Weights of a small class-conditioned image diffusion model.
Data: trained on retinal OCT scans (Kermany 2017), 24607 training examples, 15.6 epochs.
Rows from block 10 of a small class-conditioned image diffusion model, named by matrix and row number. Rows with one number belong to one channel. Each number is 500 + 25 x the weight over its row's rms, rounded and kept within 0 to 999. All counts start at 0. Numbers have three digits each. After the name is the row's rms in percent of the matrix's.
After each channel's rows are labels from the 100 images, of 14976 (inputs lightly noised), where the channel reaches its highest value: "responds to" is what is common among them. Only what is clearly more common there than usual is listed. The data: retinal OCT scans (Kermany 2017). In brackets: how many of the 100.
# convs0: first 3x3 conv (model.decb.0.2.convs.0.weight, 96x96x3x3, each kernel summed), inputs 48-95
# convs1: second 3x3 conv (model.decb.0.2.convs.1.weight, 96x96x3x3, transposed, each kernel summed), outputs 48-95

convs0.27 108:514492506496496451489513538522472514510524528537513486478531466504527494476474503506480501480539481501449546497527526529489544499524484484520502
convs1.27 090:476521506450476463502499476494513473493507483515563503494486456539485469532540484487448525489505504477524489505504553514526501502478472486513518
responds to: finding: drusen (45)

convs0.3 095:554516517522524496540443529496521453482490504485476476469532520463555515508468510517489510484503510503513501512472485523517521483508479494489508
convs1.3 105:437510454489470488500535526486492498457472480461510474493492504539486457486474515486520518464482519525499495522510528532501499496499530565498500
responds to: finding: drusen (58)

convs0.64 092:487515496487446471491524520512499526488494475461489526483500527483511460530488475513472485537505496477525496554462475474501474533496503520454504
convs1.64 106:485499496553476468520495451511499509487503502517499551498496502535502511506493493464496512459531500501532497482508532506506519520491526491510452
responds to: finding: choroidal neovascularization (79)

convs0.0 103:523490477469521469486541485473489524482500513507453515500452551538553498472521516485499522487521443493511501516484529490535453473501504496518498
convs1.0 105:498452527478485516485502497453513519558528528489494520476522456488473475494539504493527481496511519562489518534514514524486500470525516481478508
responds to: finding: choroidal neovascularization (100)

convs0.35 102:487513486513514538468504446467464528460503520464515475505523530468509464516507533542509503526539546500480508487476516468491510521533481513478514
convs1.35 108:506510440553507510515491457544511525523493457494489547541499515496526531507486526490526537531508527455547517470487483510508504511496478493520481
responds to: finding: diabetic macular edema (96)

convs0.72 094:492467489484500474469466467485539498547522487504430484519506525513550464532501495484509493522523490459472486528535508507519464477500460520507507
convs1.72 099:535455531537489486528528512507524459503519517535523517505449497523495507500472560487525526492516491536516503522478497510531520473489534499467464
responds to: finding: choroidal neovascularization (95)

convs0.25 114:475528481521482472506560502463488484505518484483466514493515494466457501486502467501485490507535492479520465488498461498452544528469450479507455
convs1.25 107:462467526485486482534510497522530501475528521538491505520461530510478513459535499459517519521491438519488467454529508520496518510515500516487502
responds to: finding: choroidal neovascularization (98)

convs0.53 095:526502475465503478499502560501546503471502527517533501501537491511513487563520489527509490475493483551538508536495529462502502501503466491504526
convs1.53 084:512486527492502470562517457534513502556452526526482496539478489514488534499496488534495488479504513505479479476487503480536500508547532521452504
responds to: finding: choroidal neovascularization (98)

convs0.33 119:453507490458485493497512543450511459519516493490467500530520482483500504498509464488494500510486518475459442468469462469526496495533487492469500
convs1.33 114:546491472519485468523549450523501491468485478510503540542486526485498496492545503495465506512492517488505500475530561428502529532487501513521510
responds to: finding: choroidal neovascularization (100)

convs0.24 092:510522507512522506547515507497498535483447470502491493505525534500502487511487520492526515485539504480514546540530527497408529493495508512500494
convs1.24 084:507491478490511508555499484492506550506518486507442512514457526497509490499499492534518466502483474494514502451492478479513526536512527537518491
responds to: finding: drusen (26)

convs0.32 079:520503454507529470507498515510458485494484483517516498544479517495532475447516459504473500484487477532480486457469448488488524497496467489495471
convs1.32 110:472496526485481527503535579468460515459478511527455491504529518506503508506452518492501497508501489482510490461491539474482501521459495469497472
responds to: finding: normal (98)

convs0.30 114:475487494466514503569509490500469483526490475505508531447490494491528514473496507532503504510495517440542523502439463535496521464489476495512497
convs1.30 106:511493455503519477501503493527484497512481491478532493529470528499487494494531530480513526490478487475509501508474512467515530500519444486490476
responds to: finding: normal (100)

convs0.1 109:529501493449492506535495543547503507491487561496514475521502442490456549477476531501501489504485498491519553493521477464534506483475500507500489
convs1.1 090:485491482509514467489513455485529490527483488544494555515513502524538485514512507486499506515474512482483525514511470481506531526468478464532484
responds to: finding: drusen (99)

convs0.73 086:530509521505535485536508517517527472483503466503479514474517475529556511488471491491540557497441490491504487451500527488483484532475475506450520
convs1.73 094:515486485507508504488453537516475541499490489544501481529521505483467474482500527501508505530542517511510511514533446524478523518509488483494467
responds to: finding: normal (79)

convs0.56 106:442498532513488480501501498503509509482526487483490496503490441519492467501503504454507527526496483461532532502489481525461492445483525523485475
convs1.56 107:506522449527498490492504550508479491520515477502523506550494497508522521437450507562522527508509466523525506484503516506488480540530503495504466
responds to: finding: choroidal neovascularization (70)

convs0.52 113:504486474491468519543510531472488516496470520501490468525496510481465491495535500536484503447493485490531474528471541504518473444502525536470495
convs1.52 100:485524485529459540504492423459490499509497495515464525484541520497519493475486525451465506523503528526510516463484483499489486489470500480477507
responds to: finding: normal (85)

convs0.82 095:526496522478492485487471510493501488528489483509495484472489516509494484459555504539503522438525483519484516517457501500460523468531512499531483
convs1.82 109:524497518510550541468520470527504530524513522537514500512504517503501478518451479502542484519543533499524475466514493523471454497495519481466523
responds to: finding: normal (98)

convs0.18 099:500506533512509447492485499511528475511491518506486464419529489522522494463486511504488505512511474472506487529506473456490517506545562504452526
convs1.18 097:526512535500488512507499449528510493474500482538483506525505484506509520503500510502485519415484521484527478459508507488480463456504491542529472
responds to: finding: choroidal neovascularization (96)

convs0.91 105:468470514530486487532515526473506499487465501476512494492506526501507497500469527493471568482479446540495488503493531488513508488440507502482488
convs1.91 097:526499511518476482465493533487484527514501492516479527466505494476495516487510479532552538505458507459502497471520494524520503484519523489504518
responds to: finding: normal (98)

convs0.43 098:540541495548567503477483504515531503492491486510492499521540495454460484485482503466566483493503538468512492507506527484519493486509500533527479
convs1.43 099:459475462505512526485504495516472484464500500481421533555527523478491528515506511501475486512526475512484482514489515497482518509499490493524480
responds to: finding: drusen (37); finding: diabetic macular edema (37)

convs0.19 118:473501501520499522545522490528484441503522450517495515489451485473499465502536476482550525527527517533515482525450443442463489516506507548510483
convs1.19 108:490518501501455458473516511508510493486495483509506492471512496455497454503477481513472508508460494492548495499528526566561521474469491503529490
responds to: finding: choroidal neovascularization (96)

convs0.31 101:505478491537493444493486461468540476489520498524541536532533523472462477533513545469523533479499519450517512491527503498516514492495554511511481
convs1.31 096:468502504459506542508551481516511446463491535519541500491468524496506465502508525497497496565519465510441489536500515487493468470462497503516476
responds to: finding: normal (88)

convs0.12 092:521485529556525497527471469439486506531467475491510476505471521514485474478482520524516495503511572513481491487530487577500497538510507510529490
convs1.12 092:506525505482464489504490494498478503532532501540466490508452522476496474496502497517495503467528515458483509451511475498507462519464506443493478
responds to: finding: choroidal neovascularization (63); finding: drusen (26)

convs0.8 102:537532503511496523491509489491499505503499486434526543525470477518504474509464509495546463469494510520511515503514533516498486501496527530511487
convs1.8 095:480509483529491484508518457467501498510482518555473501540509513521513528493487502520484518484471491520467487472477511471445484510479500529433494
responds to: finding: diabetic macular edema (51)

convs0.61 110:507484494495504538510472456487497498470518517526524492493454538490502453506461530525533513499488520535475441557502491475546486495526538488498480
convs1.61 102:459526489533520540519513508483487486532482516482495485491526480507496548417526517469525522491497506482527492517512476489534507508457514519487517
responds to: finding: drusen (52)

convs0.39 091:537475530492497499534538520505478503514502464471527501504503517540483493465509501558493481509489498498507495475463459548489456517471547471455532
convs1.39 095:508463462523504497495500516427530493542460561486508472541492486534455514502494488524463467495559509497520521493517499525506495503516529492500472
responds to: finding: diabetic macular edema (55)

convs0.75 102:518518491500492486469459513533513519498537523525512473479496487494514497470482541494507463493474514512466516493536557503496495503470504497499555
convs1.75 089:476516546510501537531482490502519521489496470485510500550516506473489496490467510460569488517536519521541509509490464503473548521505542527457493
responds to: finding: normal (89)

convs0.77 105:454515503528532488516473474467503480519466529548481481484517504486479535496472461531488486452506450481497523530440471492518493471506493545490462
convs1.77 095:523521476494465449498468481513503464488542533459499521438534494544523477487452548475508486561524519527515487484504553544498524453484515473481502
responds to: finding: normal (90)

convs0.83 095:488504491510491524486522471497529528511496514514507530483536480546502498491522524524444516509465536501549511509504519514462522462457482502482486
convs1.83 110:481493490489505473519541543511463437505523486533483548493499477472560494464541522497491504538481550514489521528475475476488517517533514480520539
responds to: finding: normal (99)

convs0.68 090:494470477497459503511521465470498497516495476490504481488548496518541511529470475525477557459445510502539480498469473478513476504503487508506523
convs1.68 102:571527486521511474501487493506521511486451499511489515520495495530532517532509501470448481545590463483524511476513505479495536500501478498511470
responds to: finding: diabetic macular edema (42)

convs0.71 096:493474458446435492539472514498490513472544473502544545509508512533468497498481512506520545464489466500525538517489526526470493510488524464531470
convs1.71 093:515551534514517515494505485482530488463508509482477516507462521480510532516522473478472489519491529483484496547513486478540432498523503538504530
responds to: finding: normal (100)