A small class-conditioned image diffusion model, trained from scratch.
Model: 2.97M parameters, 32-pixel images, arch unet, norm layernorm, activation silu, widths [48, 96, 144].
Data: trained on retinal OCT scans (Kermany 2017), 24607 training examples, 15.6 epochs.
Rows from block 11, named by matrix and row number. Each number is 128 + 24 x the weight over its row's rms, rounded and kept within 0 to 255. All counts start at 0. After the name is the row's rms in percent of the matrix's.
# emb: conditioning projection (model.decb.1.0.emb.weight, 96x192), inputs 144-191
emb.0 088 [136 122 116 128 121 101 167 122 175 178 122 151 126 127 115 125 116 129  97 145 125  89 139 114 102 179 171  93 103 182 153 162 125 118 128 123 165 103 101  80 110 150 169 146 127 131 121 139]
emb.1 101 [157 114 111  83 110 146 106 107 101 124 160 120 158 179 126 128 102 147  97 121 146  97  97 107 145 153 136 112 109 145 159  94 117 155 158 115 147  91 141 105 141 132 113 119  70 120 151 103]
emb.2 082 [138 113 134 135 131 120 140 144 135  93  99  98 124 153 140 120  93 148 126  98 147 119 147 130 149 157 111 130 112 111  81 105 141 140 112  77 122 126 109  75 142 105  96 198 150 128 144 166]
emb.3 099 [155 113  91 192 132 107  92 130 125 153  84 139 126 135 121 134 123 141  97 139 144 118 163 142  85  98 116 167  98 118 145 177 159  74 150 146 158 134 176 131 106 125 126 124 110 149 111  97]
emb.4 112 [154 158 145 145  81 177 142 129 126  98 128 132 111 164 128 153 128 107 126 170 160 119 106 151 138 155  79 113 135 107 136 119 165 144 136 123 114 134  95 139 164  77 146 149 115 152 129  90]
emb.5 111 [183 114 148 121 113 130 135 136 128 138 138 110 134  90 106 123 158  58 144 173 145 116 118 130  71 125 117 118  71 135  94 128 121 113 148 131 152 138 143 114 101 148 113 173  84 106  83 125]
emb.6 105 [173 181 107 142  97 125 142 142 101  99 123 121 177 133 112 147 104 134 121 141 158  60 109 104 109  98 114 137 201 161 115 162 125 128  79 130 173  83 148 103 171 130 126 136 120 113 106 164]
emb.7 093 [156 147 148 120 130 127 156 138 109 136 156 120  79 117 121 124 126 108 107 163 152 114 103 121 151 109 120 114 103 127  94 138 151 118 135 129 130 128  80 122 181 111 135 125  83 156 146  89]
emb.8 094 [156 137  68  78 145  79 157 137 170 136  80 165  97 147 151 147 104 107 145 148 141 132 143 114 109 137 113  95 141 125 101 130 103 155 123 122 123 162 127  98 155  47  83 102 127 140 128 114]
emb.9 107 [101 123  99 111 147 195  94 137 133  94 105 141 140  97 140 144 108  64 171  81 106 180 152 143 171 110 136 152 147 127 113 152 129 125 132 110 123 131 109  93 135 153 126 132 102  81 154 118]
emb.10 095 [142 161  94 151 122 132 130 103 119 107 136  89 140 137 119 138  98 132  80 103 145 135 153 125 110 129 130 108 178 153 146 159 183 134 131 122 123 116 120  90 119  85 144 111 106 119 132 148]
emb.11 106 [100 122  81  94 185 148 153 112  95 112 128 110  90 138 116 125  94 113 102 123 152 165 132 180 135 107 106 137 131  92 136 141 156 140 119 123 138 194 129 148 188 133 170 109 142 101 116 100]
emb.12 091 [107 120 122 129 150 137 134 125 146 146 157 129 138 118 159  95 123 142  77 117 112 135  88 130 132 131 130 134 184 156 149  74 158 116 154 148 123 143 164 149 141 125 128  98 138 116 117 132]
emb.13 100 [182 120 119 119 132 114 163  98 172 115  83 144  94 146 124 113 116 113 145 175 122 147 119 120 135 120 127 125 170 150 102 124  96  95 125 136  96 143 203  67 122 126 122 137  83 120  94 110]
emb.14 102 [110 133 112 146 114 141 159 126 115 170 132 140 108  86 102 152 146 143 141 110 102 126 126 162 141 125  74 171 155 114 126 136 123 130 158 122 126 168 134 130 127 151 107 111  90 184 104  94]
emb.15 109 [120 160  65 112  91 117 152 139 131 152 138  96 150  77 127 144 127 130 172 122 132 189 185 173 174 118 142 145 127  99 131  94 144 125 135 146 132  97 129 153 148 114 130 117 116 144 106 125]
emb.16 098 [129 110 105 128 114 154 115 109 156  96 131 105 123 139 135 105 114 125 101 127  96 123 133 103 137 141 173 159 116 102 141 189 103 169 151 116 137 138 145 160 127 110 111 179 115 113 136 114]
emb.17 090 [112 120 125 142  98  84 150 136  97 140 129 177 127 132 160 125 100 102 149 111 125 120 135 148 130 125 125  96 121 124 117  96 115 119 114 125 125 134 154 135 112  59 100 148  97  86  89 201]
emb.18 105 [165 140  85 148 131  96 132 181 156 110 116 147 119 138  88 102 132 157 135 129 140 148 112 168 116 173 149  90 106 127 173  99 131 135 127 119 145 141  88 117 112  93 119 111 131 128 142 143]
emb.19 096 [142 144  62 117 158 135 119 127 143 141 104 112 107 109 122 172 121 133 111  84 134 148 157 142 100 118 165  89 129  73 161 142 135 118  61 124 109 109 157 164 109 146 131  93 113 154  73  83]
emb.20 100 [147 129 105 126 138 110 172 115 131 167 105 112 129  95 146 134 114 153 132 114 127 110 113 127 109 129 114 129 124 152 111 118 148 124 125 118 134 136  88  74 155 132 161 134 112  96 123 135]
emb.21 107 [114 126 152  94 129 102 136 146 145 113 119 145 170 133  91 114 134  94 170 122 102 158 104 152 138  99 122 120  79 152 150 127  96 153 112 150 114 146 157 164 143 135 166 125 142 141 139 139]
emb.22 091 [144 113 102 132 137 125 123 119 105 147 136  97 119 130 154 139 124 123 153 143 131  97 101 169 101 114 150 106 135  98 107 118 146 157  98 118 144 157 143  96 116 109 130 150 105 136 147 129]
emb.23 096 [152 146  90 145 130 146 113 134 114 110  89 124 168 152 168 139 116 140 112 121 159 121 105 154 113 127 143  95 137 148 134 115 139 143 169 108 102 129 148 161 150 121 160 139 137 125 134 108]
emb.24 107 [ 85 112 123 117 126 140 129 170 124  93 131  79 161 105 139 128 124 172 122  93 100 166 111 174 121 125 142 120 146 111 128  83 151 131 150 141 114  91 145 108 122 122 166 130 135 124  99 115]
emb.25 095 [143 131 144 109 107 116 167 174 146 105 133  97 150 162 115  71 140 112 168 112 152 126 122 121  80 117 145 137 129 133 128 130 107 135 138  97 108 129 108 132 158 141 104 110  93 136 159 122]
emb.26 094 [ 83 153 110 116 150 146 129  92 115 124 116 154 124 116 142 128 109 132  98 122  94 108 193 161 123 122 110 116 174 158 133 177 127 152 154 104 115 127 169 133 147 143 102 138 143 133 111 142]
emb.27 102 [140  90  89 144 127 124 120 171 131 138 134 158 156 110 139 149  92 154 122 167 139 122 157 135 129 132 135  86 202 159 127 161 121 136 121 160 125 124  74 101 117 156  97 157  72  79  97 130]
emb.28 098 [ 89 109 127 136 116 114 100 123 172 165 118 151  90 116 116 162 166 128 120 127 136 164 128 120 159 121 122 115 144  64 139 104 123 137 134 150 126 139 126 104 114 125 152 114 148 110 117 125]
emb.29 112 [127 154 142 134 131 161 131  97 142 131 130 148  75 126 149 148 139 166 132  94 138 102 134 154 135 116 110 145 161 130 149 143 138 100 167 144 188 146 136 133 119 119 117 158 104 118 139 145]
emb.30 098 [144 141  84 135 176 147 136 139 126 110 167 135  87 158 148 159 113 153 115 107  88 114 163 115 133 126 124 104 122 141 152 107 138 136 124 132 140 175 114  98 118 171 128 117 130 123 124 158]
emb.31 095 [135  91 174 118 127 134 145 146 185 131 150 159 108 114 108 129 128  97 134 140 139 167 102 115 149 125 122 143  70 166  94 135 126 102 187 124 149 156 154 131  89 139 149 131 122  84 129 176]
emb.32 105 [119 172 137 146 129  95 112 144 143 109  97 169 124 141 118  91 124 133 135  85 159 140 119 135 127 120 149 110 119 128 146 125 110 107  92 175 110 125 118 147 104 116 141 150 151 158 146 108]
emb.33 105 [113 126 103 117 168 125 140 191 144 124 107 137 127 136  85 122 150 111 117 149 158 128 111 172 145 135 107  78 123 139 115  85 122 151  95 100 157 119 109  94 153 156 130 133 127 119 129 143]
emb.34 099 [123 156 115 102 102 152 107 136 127 136 114 105 130 150 122 105 139 156 129 127 163 171 152 132 131 108 118  73 149  99 120 127 164 126 121 139 105 136  95 132  97 168 114  66 110 131 125 163]
emb.35 106 [139 149 182  89 158 132 109  96 140 138 170 121 123 112 152 121  86 118 155 121 173 137 103 101 131 126 127 138 125 115 108 114 157 113 109 100 124 101 105 144 120 168 103 129 128 187  79 163]
emb.36 096 [139 119 128 103 132 148 149 111 161 143 133 132  98 119 177 115 125 109 111 117 145 151 142 176 128  91 111 151 127 146 130  96 124 123 108 121  98 165 147 106 123 161  86 118 134 147 121 129]
emb.37 106 [115 129  97 125 147 116 117 149 138 129 159 143 117 158 108 172 122  93 117 169  92 169 134 114  75 134 100  87 101 151  99 136 167 118 144 119 165 147 167 143 117 130  95 173 103 114 152 121]
emb.38 106 [115 138  62  92 148 164 125 125 164 123 134  91 127  99 179 108 116 128 100 124 180  68 164 125 100 116 114 138 119 126 116 116 156 131 180 137 138  93 156 134 140 170 140 137  94 117 133 137]
emb.39 097 [112 158 109 141 136  84 142 142  82 133 125 130 130 117 136 147 118  81 107 145 130 151 145 109 150 135 108 124 130 164 153 154 137 144 185  97 136 118 150 150 108 120 116 142 127 119  83 122]
emb.40 095 [109 161  78 138 104  90 144 102 107 152 122 141  79 146 134 161 162 114 135 133 163 142 113  99 159 186 107 108 154 127 134 106 149 122 156 105 132 146  97 106 119 119 141 130 162 130 145 179]
emb.41 086 [159  81 188 102 143  96 105  96 131 121 122 168 118 124  98 167 109 138 155  81 128 151 116 167 134 101 106 115  94 117 174 132 138 153 116 155 125 121 119 124 120 110 135 107 103 116 103 145]
emb.42 096 [143 107 133  92 144 121 124 112 121 141 171  96 152  75  94 175 133 145 134  65 160 118 121 160 181 104 107 136  99 102  95 115 137 131 131 148 131 118 122 143 165 146 123 116 117 163 126 139]
emb.43 109 [144 145 147 102 125  90 104 161 118 140  96 155 112 147 140  75 167 134 141  93 146 115  85 156  80 139 138  91  56 135 105 156 101  90  98 144 104 105 135  99  79 107 116 130 158  84  99 137]
emb.44 102 [138 107 133 131 181  98  99 133  84 126 172 121 165 145 117 178  95 151 132 156 111 133 122 113 123 125 117 107  87 106 155 107 109 151 133 146 114  97 130 112 179 139 142 100 129 125 130 135]
emb.45 101 [152  98 111 123 213 130  72 147 123 135  76 167 142 134 148 143 134 136 126 104  77  99 151 185 123 128 119 127 161 129 108 153 139 135  95 132 139 119 113 125 142 122 157 147 131 166 162 139]
emb.46 106 [159 129  98 104 113  79 145 117 117 114 160 149 136 155 101 140 115 113 123 133 137 135 168 146 103 133  96 150  89 112 133 178 147 143 147 114 163 102 147  85 142  85 110 118 180 105 148 142]
emb.47 113 [144 136 126 182 151 189 150 138 124 155  83 158 100 131 168  92  95 151 107 142 151 140 101  63 134 124 148 166  90 101 150 129 114 146 156 120 147 136 144 147 122 111 153 115 146 140 112 146]
emb.48 107 [134 128 140 137  89 119 116 106  91 115 105 164 115  71 108 118 135 136 143 133  62 140 161 119 127 157 124 136 104 111 162 121 174 137 136 118  94  87 137 144 141 135 146 101 111 127 139 114]
emb.49 096 [127 111 129 149 123 144 178  97 123 108 174 141 105 143 150  85 154  84 130  99 144 108 104 158 124  98 125  76 138 140 114  98 119 150 161 123 140 103 115 103 133 120 154 127 150 125  86 122]
emb.50 090 [177 147 110 119 182 147 106 120 139 145 114 102 159 115 157 133 156 107  89 109 118 115 123 121 113 164 157 102 129 180 138 139 135  92 146 124 128  99 155 156 168 152 145  75 132 105  93 167]
emb.51 101 [108 117 158 155 161 186 168 103 118 123 147 102 144 163 126  84  92 120 112 129 102 125 102 115 137 145 140  75 113 127 128 182 141 121 111  98  85 138 128 139 132 101  84 122 123 124 119 164]
emb.52 095 [ 92 107 117 142 127 163 113 152  97 107 120 107 109  67 141 127 164 128 151 111 118 144 140 106 144 123 162 144 162 150  93 143 101 113 138 110 119 105 112 137 103 127 158 112 144 120  93 120]
emb.53 099 [150 166 116  88 152 130  78 140 157 136 157 127  87 113 119 142 141 119 109 137 130 102  99 165 151 144 169 122 151 148 113 159 127  81 124 178 109 149 138 129 118 176 110 134  98 107 121 103]
emb.54 095 [142 163 115 139 125  99 140 108 161 179 160 137 145 121 137 153 117 125 124 123 145 136 133  93 126 136 120 123 135 138 127 124 165 118 135 160  98 128 157 149 131 140 109 173 133 114 153 159]
emb.55 101 [181 132 125 142  88 114 163 150 127 104 137 140  87 151 102 113 117 127 123 182  88 156 113 123 131 144 114  58 108 133 136 148 147 141 168 140 104 136 114 136 122 177 172 145 149 135  98  85]
emb.56 106 [138 121 133 131  85 141 104 101 110 128  84 124 139 105 124 142  99 115 121 146  90 153  97 137 162 149  72 124 148 132 158 121 168  90 130  87 131 117 141 126 131 125 158 100 145 119 139 134]
emb.57 097 [127 121 150  99 121 116 136 146 121 118 137  83 146  95 158 155 161 100 115 158 128 145 143 150 137 117 121 137  97 114 150 111 138 146 149 165 119 169 113 130 119  93 117 137 137  98  83  77]
emb.58 099 [105 126 114 121  72 140 125 123  91 138 133 112 114 112 104 139 115 109 133 156 122 141 154 113 124 156 150 153 137 139 115 151 124  88 122 132 132 136 120 170  85 185 134 109 111 149 134 125]
emb.59 088 [121  97 145 134 146 150 107 133  57 164 134 142 131 113 150 110 113 133 128 134  95 142 138 155 110 163 106 117  82 132 105 104 158 103 135 149 104 136 139 132 103 101 107  83 139 127 109 137]
emb.60 094 [125 133 162 113 197 105 121 159 127 137 122 114 132 142 107 118 121 150 114 157 158 129 119 147  85 114 108 142 109 116 131  99 125 146 110 132  87 164  88 188 109 128 115 186 152 144 116 121]
emb.61 103 [131  87 135  86  92  71 133 139 106 141 131 139 120 117 127 136  92 141 138 157 109 149 179  95 172 139 111 118 100 145 134 151 153 148  97  80 148 144 168 125  93 130 146 100 126 163 165 135]
emb.62 109 [128 157 149 143 113 128 165 119  88 118  81  99 141 125 143 149 112 147 106 145 131 148 125 160 133 129 131 156 129 130 120 156 144 155 120 145 121 109 131 108 164 110 143 158 138 108 111 124]
emb.63 107 [146 130 157 145 187 110 111 112 158 101 101  97 131 102 112 117 119 190 146 109 115 136  98  88 148 158 167 102 155 110 135 157 113 121 127 115 118 134 103 168  95  95 152 121 159  82 140 123]
emb.64 099 [134 101  86 135 112 166 157 151 131 150 183 134 127 120 158 189 151 135 152 126 144 108 161 167 140 110 155 145 139 107 119 148  90 131 133 134 132 160  88 104 150 157 100 119 108 108 148 145]
emb.65 095 [107 142 140 113 145 126 108 116 128 148 133 141  86 134 184 125 128 130 124  71 132 108 142 112 113  92 120 136 112 117 144 122 130 158 133 171 114 178  96 157 120 139 134 133 150 145 107 132]
emb.66 114 [191  98  84 110 106 117 151 127 116 132 128 105  82  93 150 120 173 133 124 146 124  93 104 170 156 139 131 127 138 127 116 117 164 120 166 119 133 109 183 144 143 137 143 117 133 137 111  93]
emb.67 097 [115 120 137 115 100 122 138  78  98 114 161 110 137 147 136 152 157 136 117 114 163 127 109 130 125 155  86 150 107 135 108 133 138 110 152 126 157 164 148 137 118 155 129 116 172 113 115 144]
emb.68 097 [115 165 122 131 115 109 144 150 135  86 107 122 144 145  94 114 142 108  80 155 131 144 102 180  98 106 104 179 116 104 131  90 136  96 145 128 101 101  98 130 139 100 114 117 170 126 122 141]
emb.69 111 [114 131 129 137 145 129 151 113  90 131 141 111 114 123 118 149 136 143 124 141 163 143  88  92  72 118 102 102 103 142  88 135 118  80 114 140 128  96 140  80 159 116 108 141 139 103 147 162]
emb.70 087 [111 150 152 117 128 121  75 140 141 107 111 144 160 100 140 122 157  97 109 152 104 173 113 107 120 182 180 123 126 115 114 127 130 117 143  77 108 133 159 143 109 101  91 174 134 151  76 147]
emb.71 092 [145 127 167 103 120 119 114 107 101 176 113  99 145  86 160 120 123 152 130 117  98 160 173 101 134 115 158 128 153 132  78 127 141 151  88 136 160 122 155 125 136 137 130 119 125 142 115 160]
emb.72 095 [ 90 129 129 133 128 141 139 127 167 130 113  96 148 133 127 152 132 136  94  94 103 117 140  78 120 166 134 113  74 158 128 138 141 140 139 138 161 120 161  75 150 137 116 117 134 111 102 158]
emb.73 096 [ 84 161 132 150 192 148 102 119 137 163 156 144 124 137 141 114 146 163  81 112 125 152 138  80 120 142 114  93 134 141 107 144 122 140 109 123 118 125 167 114  75 141 113 143 167 139 113 119]
emb.74 101 [ 97 161 136 145 106  82  70 143 147 100  98 127  56 123 121 112 100 101 162 132 103 138  59 143 163 169 106 142 125 127 146  83 103 142 139 129 127 169 155 139 143 109 136  75 131 123 125 125]
emb.75 098 [162 122 125  93 128  67 142 131 165 134 114 134 125 144 100 105 119  67 122 149 135 160 120  96 100 107 118 134 128 159 116 138 160 133 139 115 169 130 153 157 135 137 133 120 111 153 118 111]
emb.76 092 [117 155  94 144 124 159 177 168 123 126 107 118 199 114 112 126 146 144 136  91 111 123 193 154  91 111 127 149 116 164 126 108 172  94 138 165 147 116 185 121 159 129 126 166 106 140 182 134]
emb.77 094 [112 165  99 124 120 151 126 138 120 138 130  85 133 150 149  73 171 120 150 147 183 119 156 131 143 135 124  95 123 133 137 150 148 158 143 114  96  96 146  98 139 142 113 131 120 106  97 154]
emb.78 104 [138 142 103  86 127 113 106 114 147 105  99 164 142 140  92 131  94 128 115 119 126 102  77 160 110 100 127 129 131 116 133 129 124  85 138 143 134 121 113 162 122 146  93 124 141 134 129 194]
emb.79 094 [146 110 133 147 172 140  81 161 129 115 159 164 161 116 113 129 158 119  94 109 152 144  62 157 150 129 117 115 106 140 124 150 112 110 146 113 115 111 138 106 115 113 145 143 129 139  83  62]
emb.80 106 [138  95 114 170  84  95 159 117 122  95 163 111  97  83 141 134 108 106 109 127 158  94  92 137 113 145 116 107 108 153 124  79 170  91 150 105 102 163 121  94  99 127 148 145 118 120 136 108]
emb.81 092 [128 158 118 132 120 102 128 127 129 181 174 151 169 133 124 184 114 119 163 138 107 138 124 118  68  97 148 145 129 126 122  71 151 100  91 120 111 143 138 131  95 136 138 149 159 145 141 125]
emb.82 100 [142 113 123 132 130 154 151 124  98 127 122 163 145 126 167  63 157 104 152 135 149 147 105 136 124 120 148 122 162 135  91  92 124 166  95 176 123 131 122 123 133 141 152 140 146 146  97 152]
emb.83 113 [130 156 121 107 102  98 134 107 113 109 136 144  96 112 114 181 161 104 106 119  88 116 112 134 155 133 101 109  88 104 132 116 122 106 180 155 125 136  71  92 117 171 130 148 125 145 132  69]
emb.84 106 [137 120 135 123 115 179 142 119 121 113 128 133 154 111 110  78 147 138 108 127 106 139 137 104 114 167  95  90 137 149 130 143 152 150 133 114 171 133 160 141 157 133 163 139 146 115 107 134]
emb.85 091 [189 172 135 137  87 115 148 150 147 117 135 137 133 112  85 126 140 159 130 126 125 174 108 115 169 128 111 139  95 120 127 117 138  89 107 102 144 101 120 106 110  73 154 133 141 141 110 122]
emb.86 100 [111 132 132 157 120 157 159 132  78 113 110 153 139 160 141  78 114 122 105 129  78 143 125 132 112 158 115 183 129 121 160 128 133 116 128 100 112 108 112 101  62  84 120 126 127 130 123 162]
emb.87 110 [117 126  88 132 151 127 151 159 153 120 151 159 152  96 162 149 129 149 161 110 132 124 153 149  91 143 159  97 136 124  66  97 155 144 147 139 125 142 136 103 116 127  97 208 153 154 134 133]
emb.88 100 [109 146 128 129 140 156 136 133 128  96 104 161 153 117 111 126 136 117 162 177 149 113 134 100 114 160 108  86 144 122 100 115 120 111  90 131 125 121 123 143 131  88 107 138 141 111  72 111]
emb.89 098 [ 89 159 126 146  96 135 166 178 142 136 162 147 143 145 109 123  91 144 148 139 149  89  99 119 101  74 126 164 125 155  86 105 171 115 135 163 137 133 140 166 135 143 126 166 141 156 120 142]
emb.90 103 [108 138 159 109 148 115  97 109 143 140 142 109 189 128 194  85 100 147 131 168 109 105  97  87 118 158 159 111 128 130  70 114 142 134 148 150 166 102 124 133 164 141 150 126 120 117 109  91]
emb.91 101 [144 149 116 102  90 112 139  86 142  81 130 102 124 104  65 110  97 157 119 114 112 134 116 149 186 123 147  92 129 125 126 106 123 145 138 113 107 153 108 152 142 111 131  73 141 103 137  85]
emb.92 106 [119 115 128 155  91 112 111 142 142 186 153 150 136 132 103 124 187 127 148 124 131  77 143 111 150 136 184 159 150 123 131 129 148 142 138 114 145 154 151  45 118 185 129 120 130 122 119 146]
emb.93 097 [126 132 135 116 136  99 128 113 105  60 106 151 144 147 136 174 109 141 122 105 137 144 122 181 128 151 105 129  84 127  95 104 141 116 147 111 130 140 149 127 112 142 178 165 124 143 161 134]
emb.94 092 [107  94 110 112 139  93 111 104 138  99 142 178 135 116 109 114 139 107 128 161 144 134 132 141 193 103 135 116  94 148 106 134 125 138 143  98  83 118 116 146 113 159  94 108 135 109  91 203]
emb.95 103 [103 110 109 108 117 144 150 112 126  98 129 118 133 101 115 139 169 145  94 161 182 156 116 126 124 124 139 104 163 143 103 119  74  54 111 105 144 156 143 131  99 145 142 121 135 107 139 116]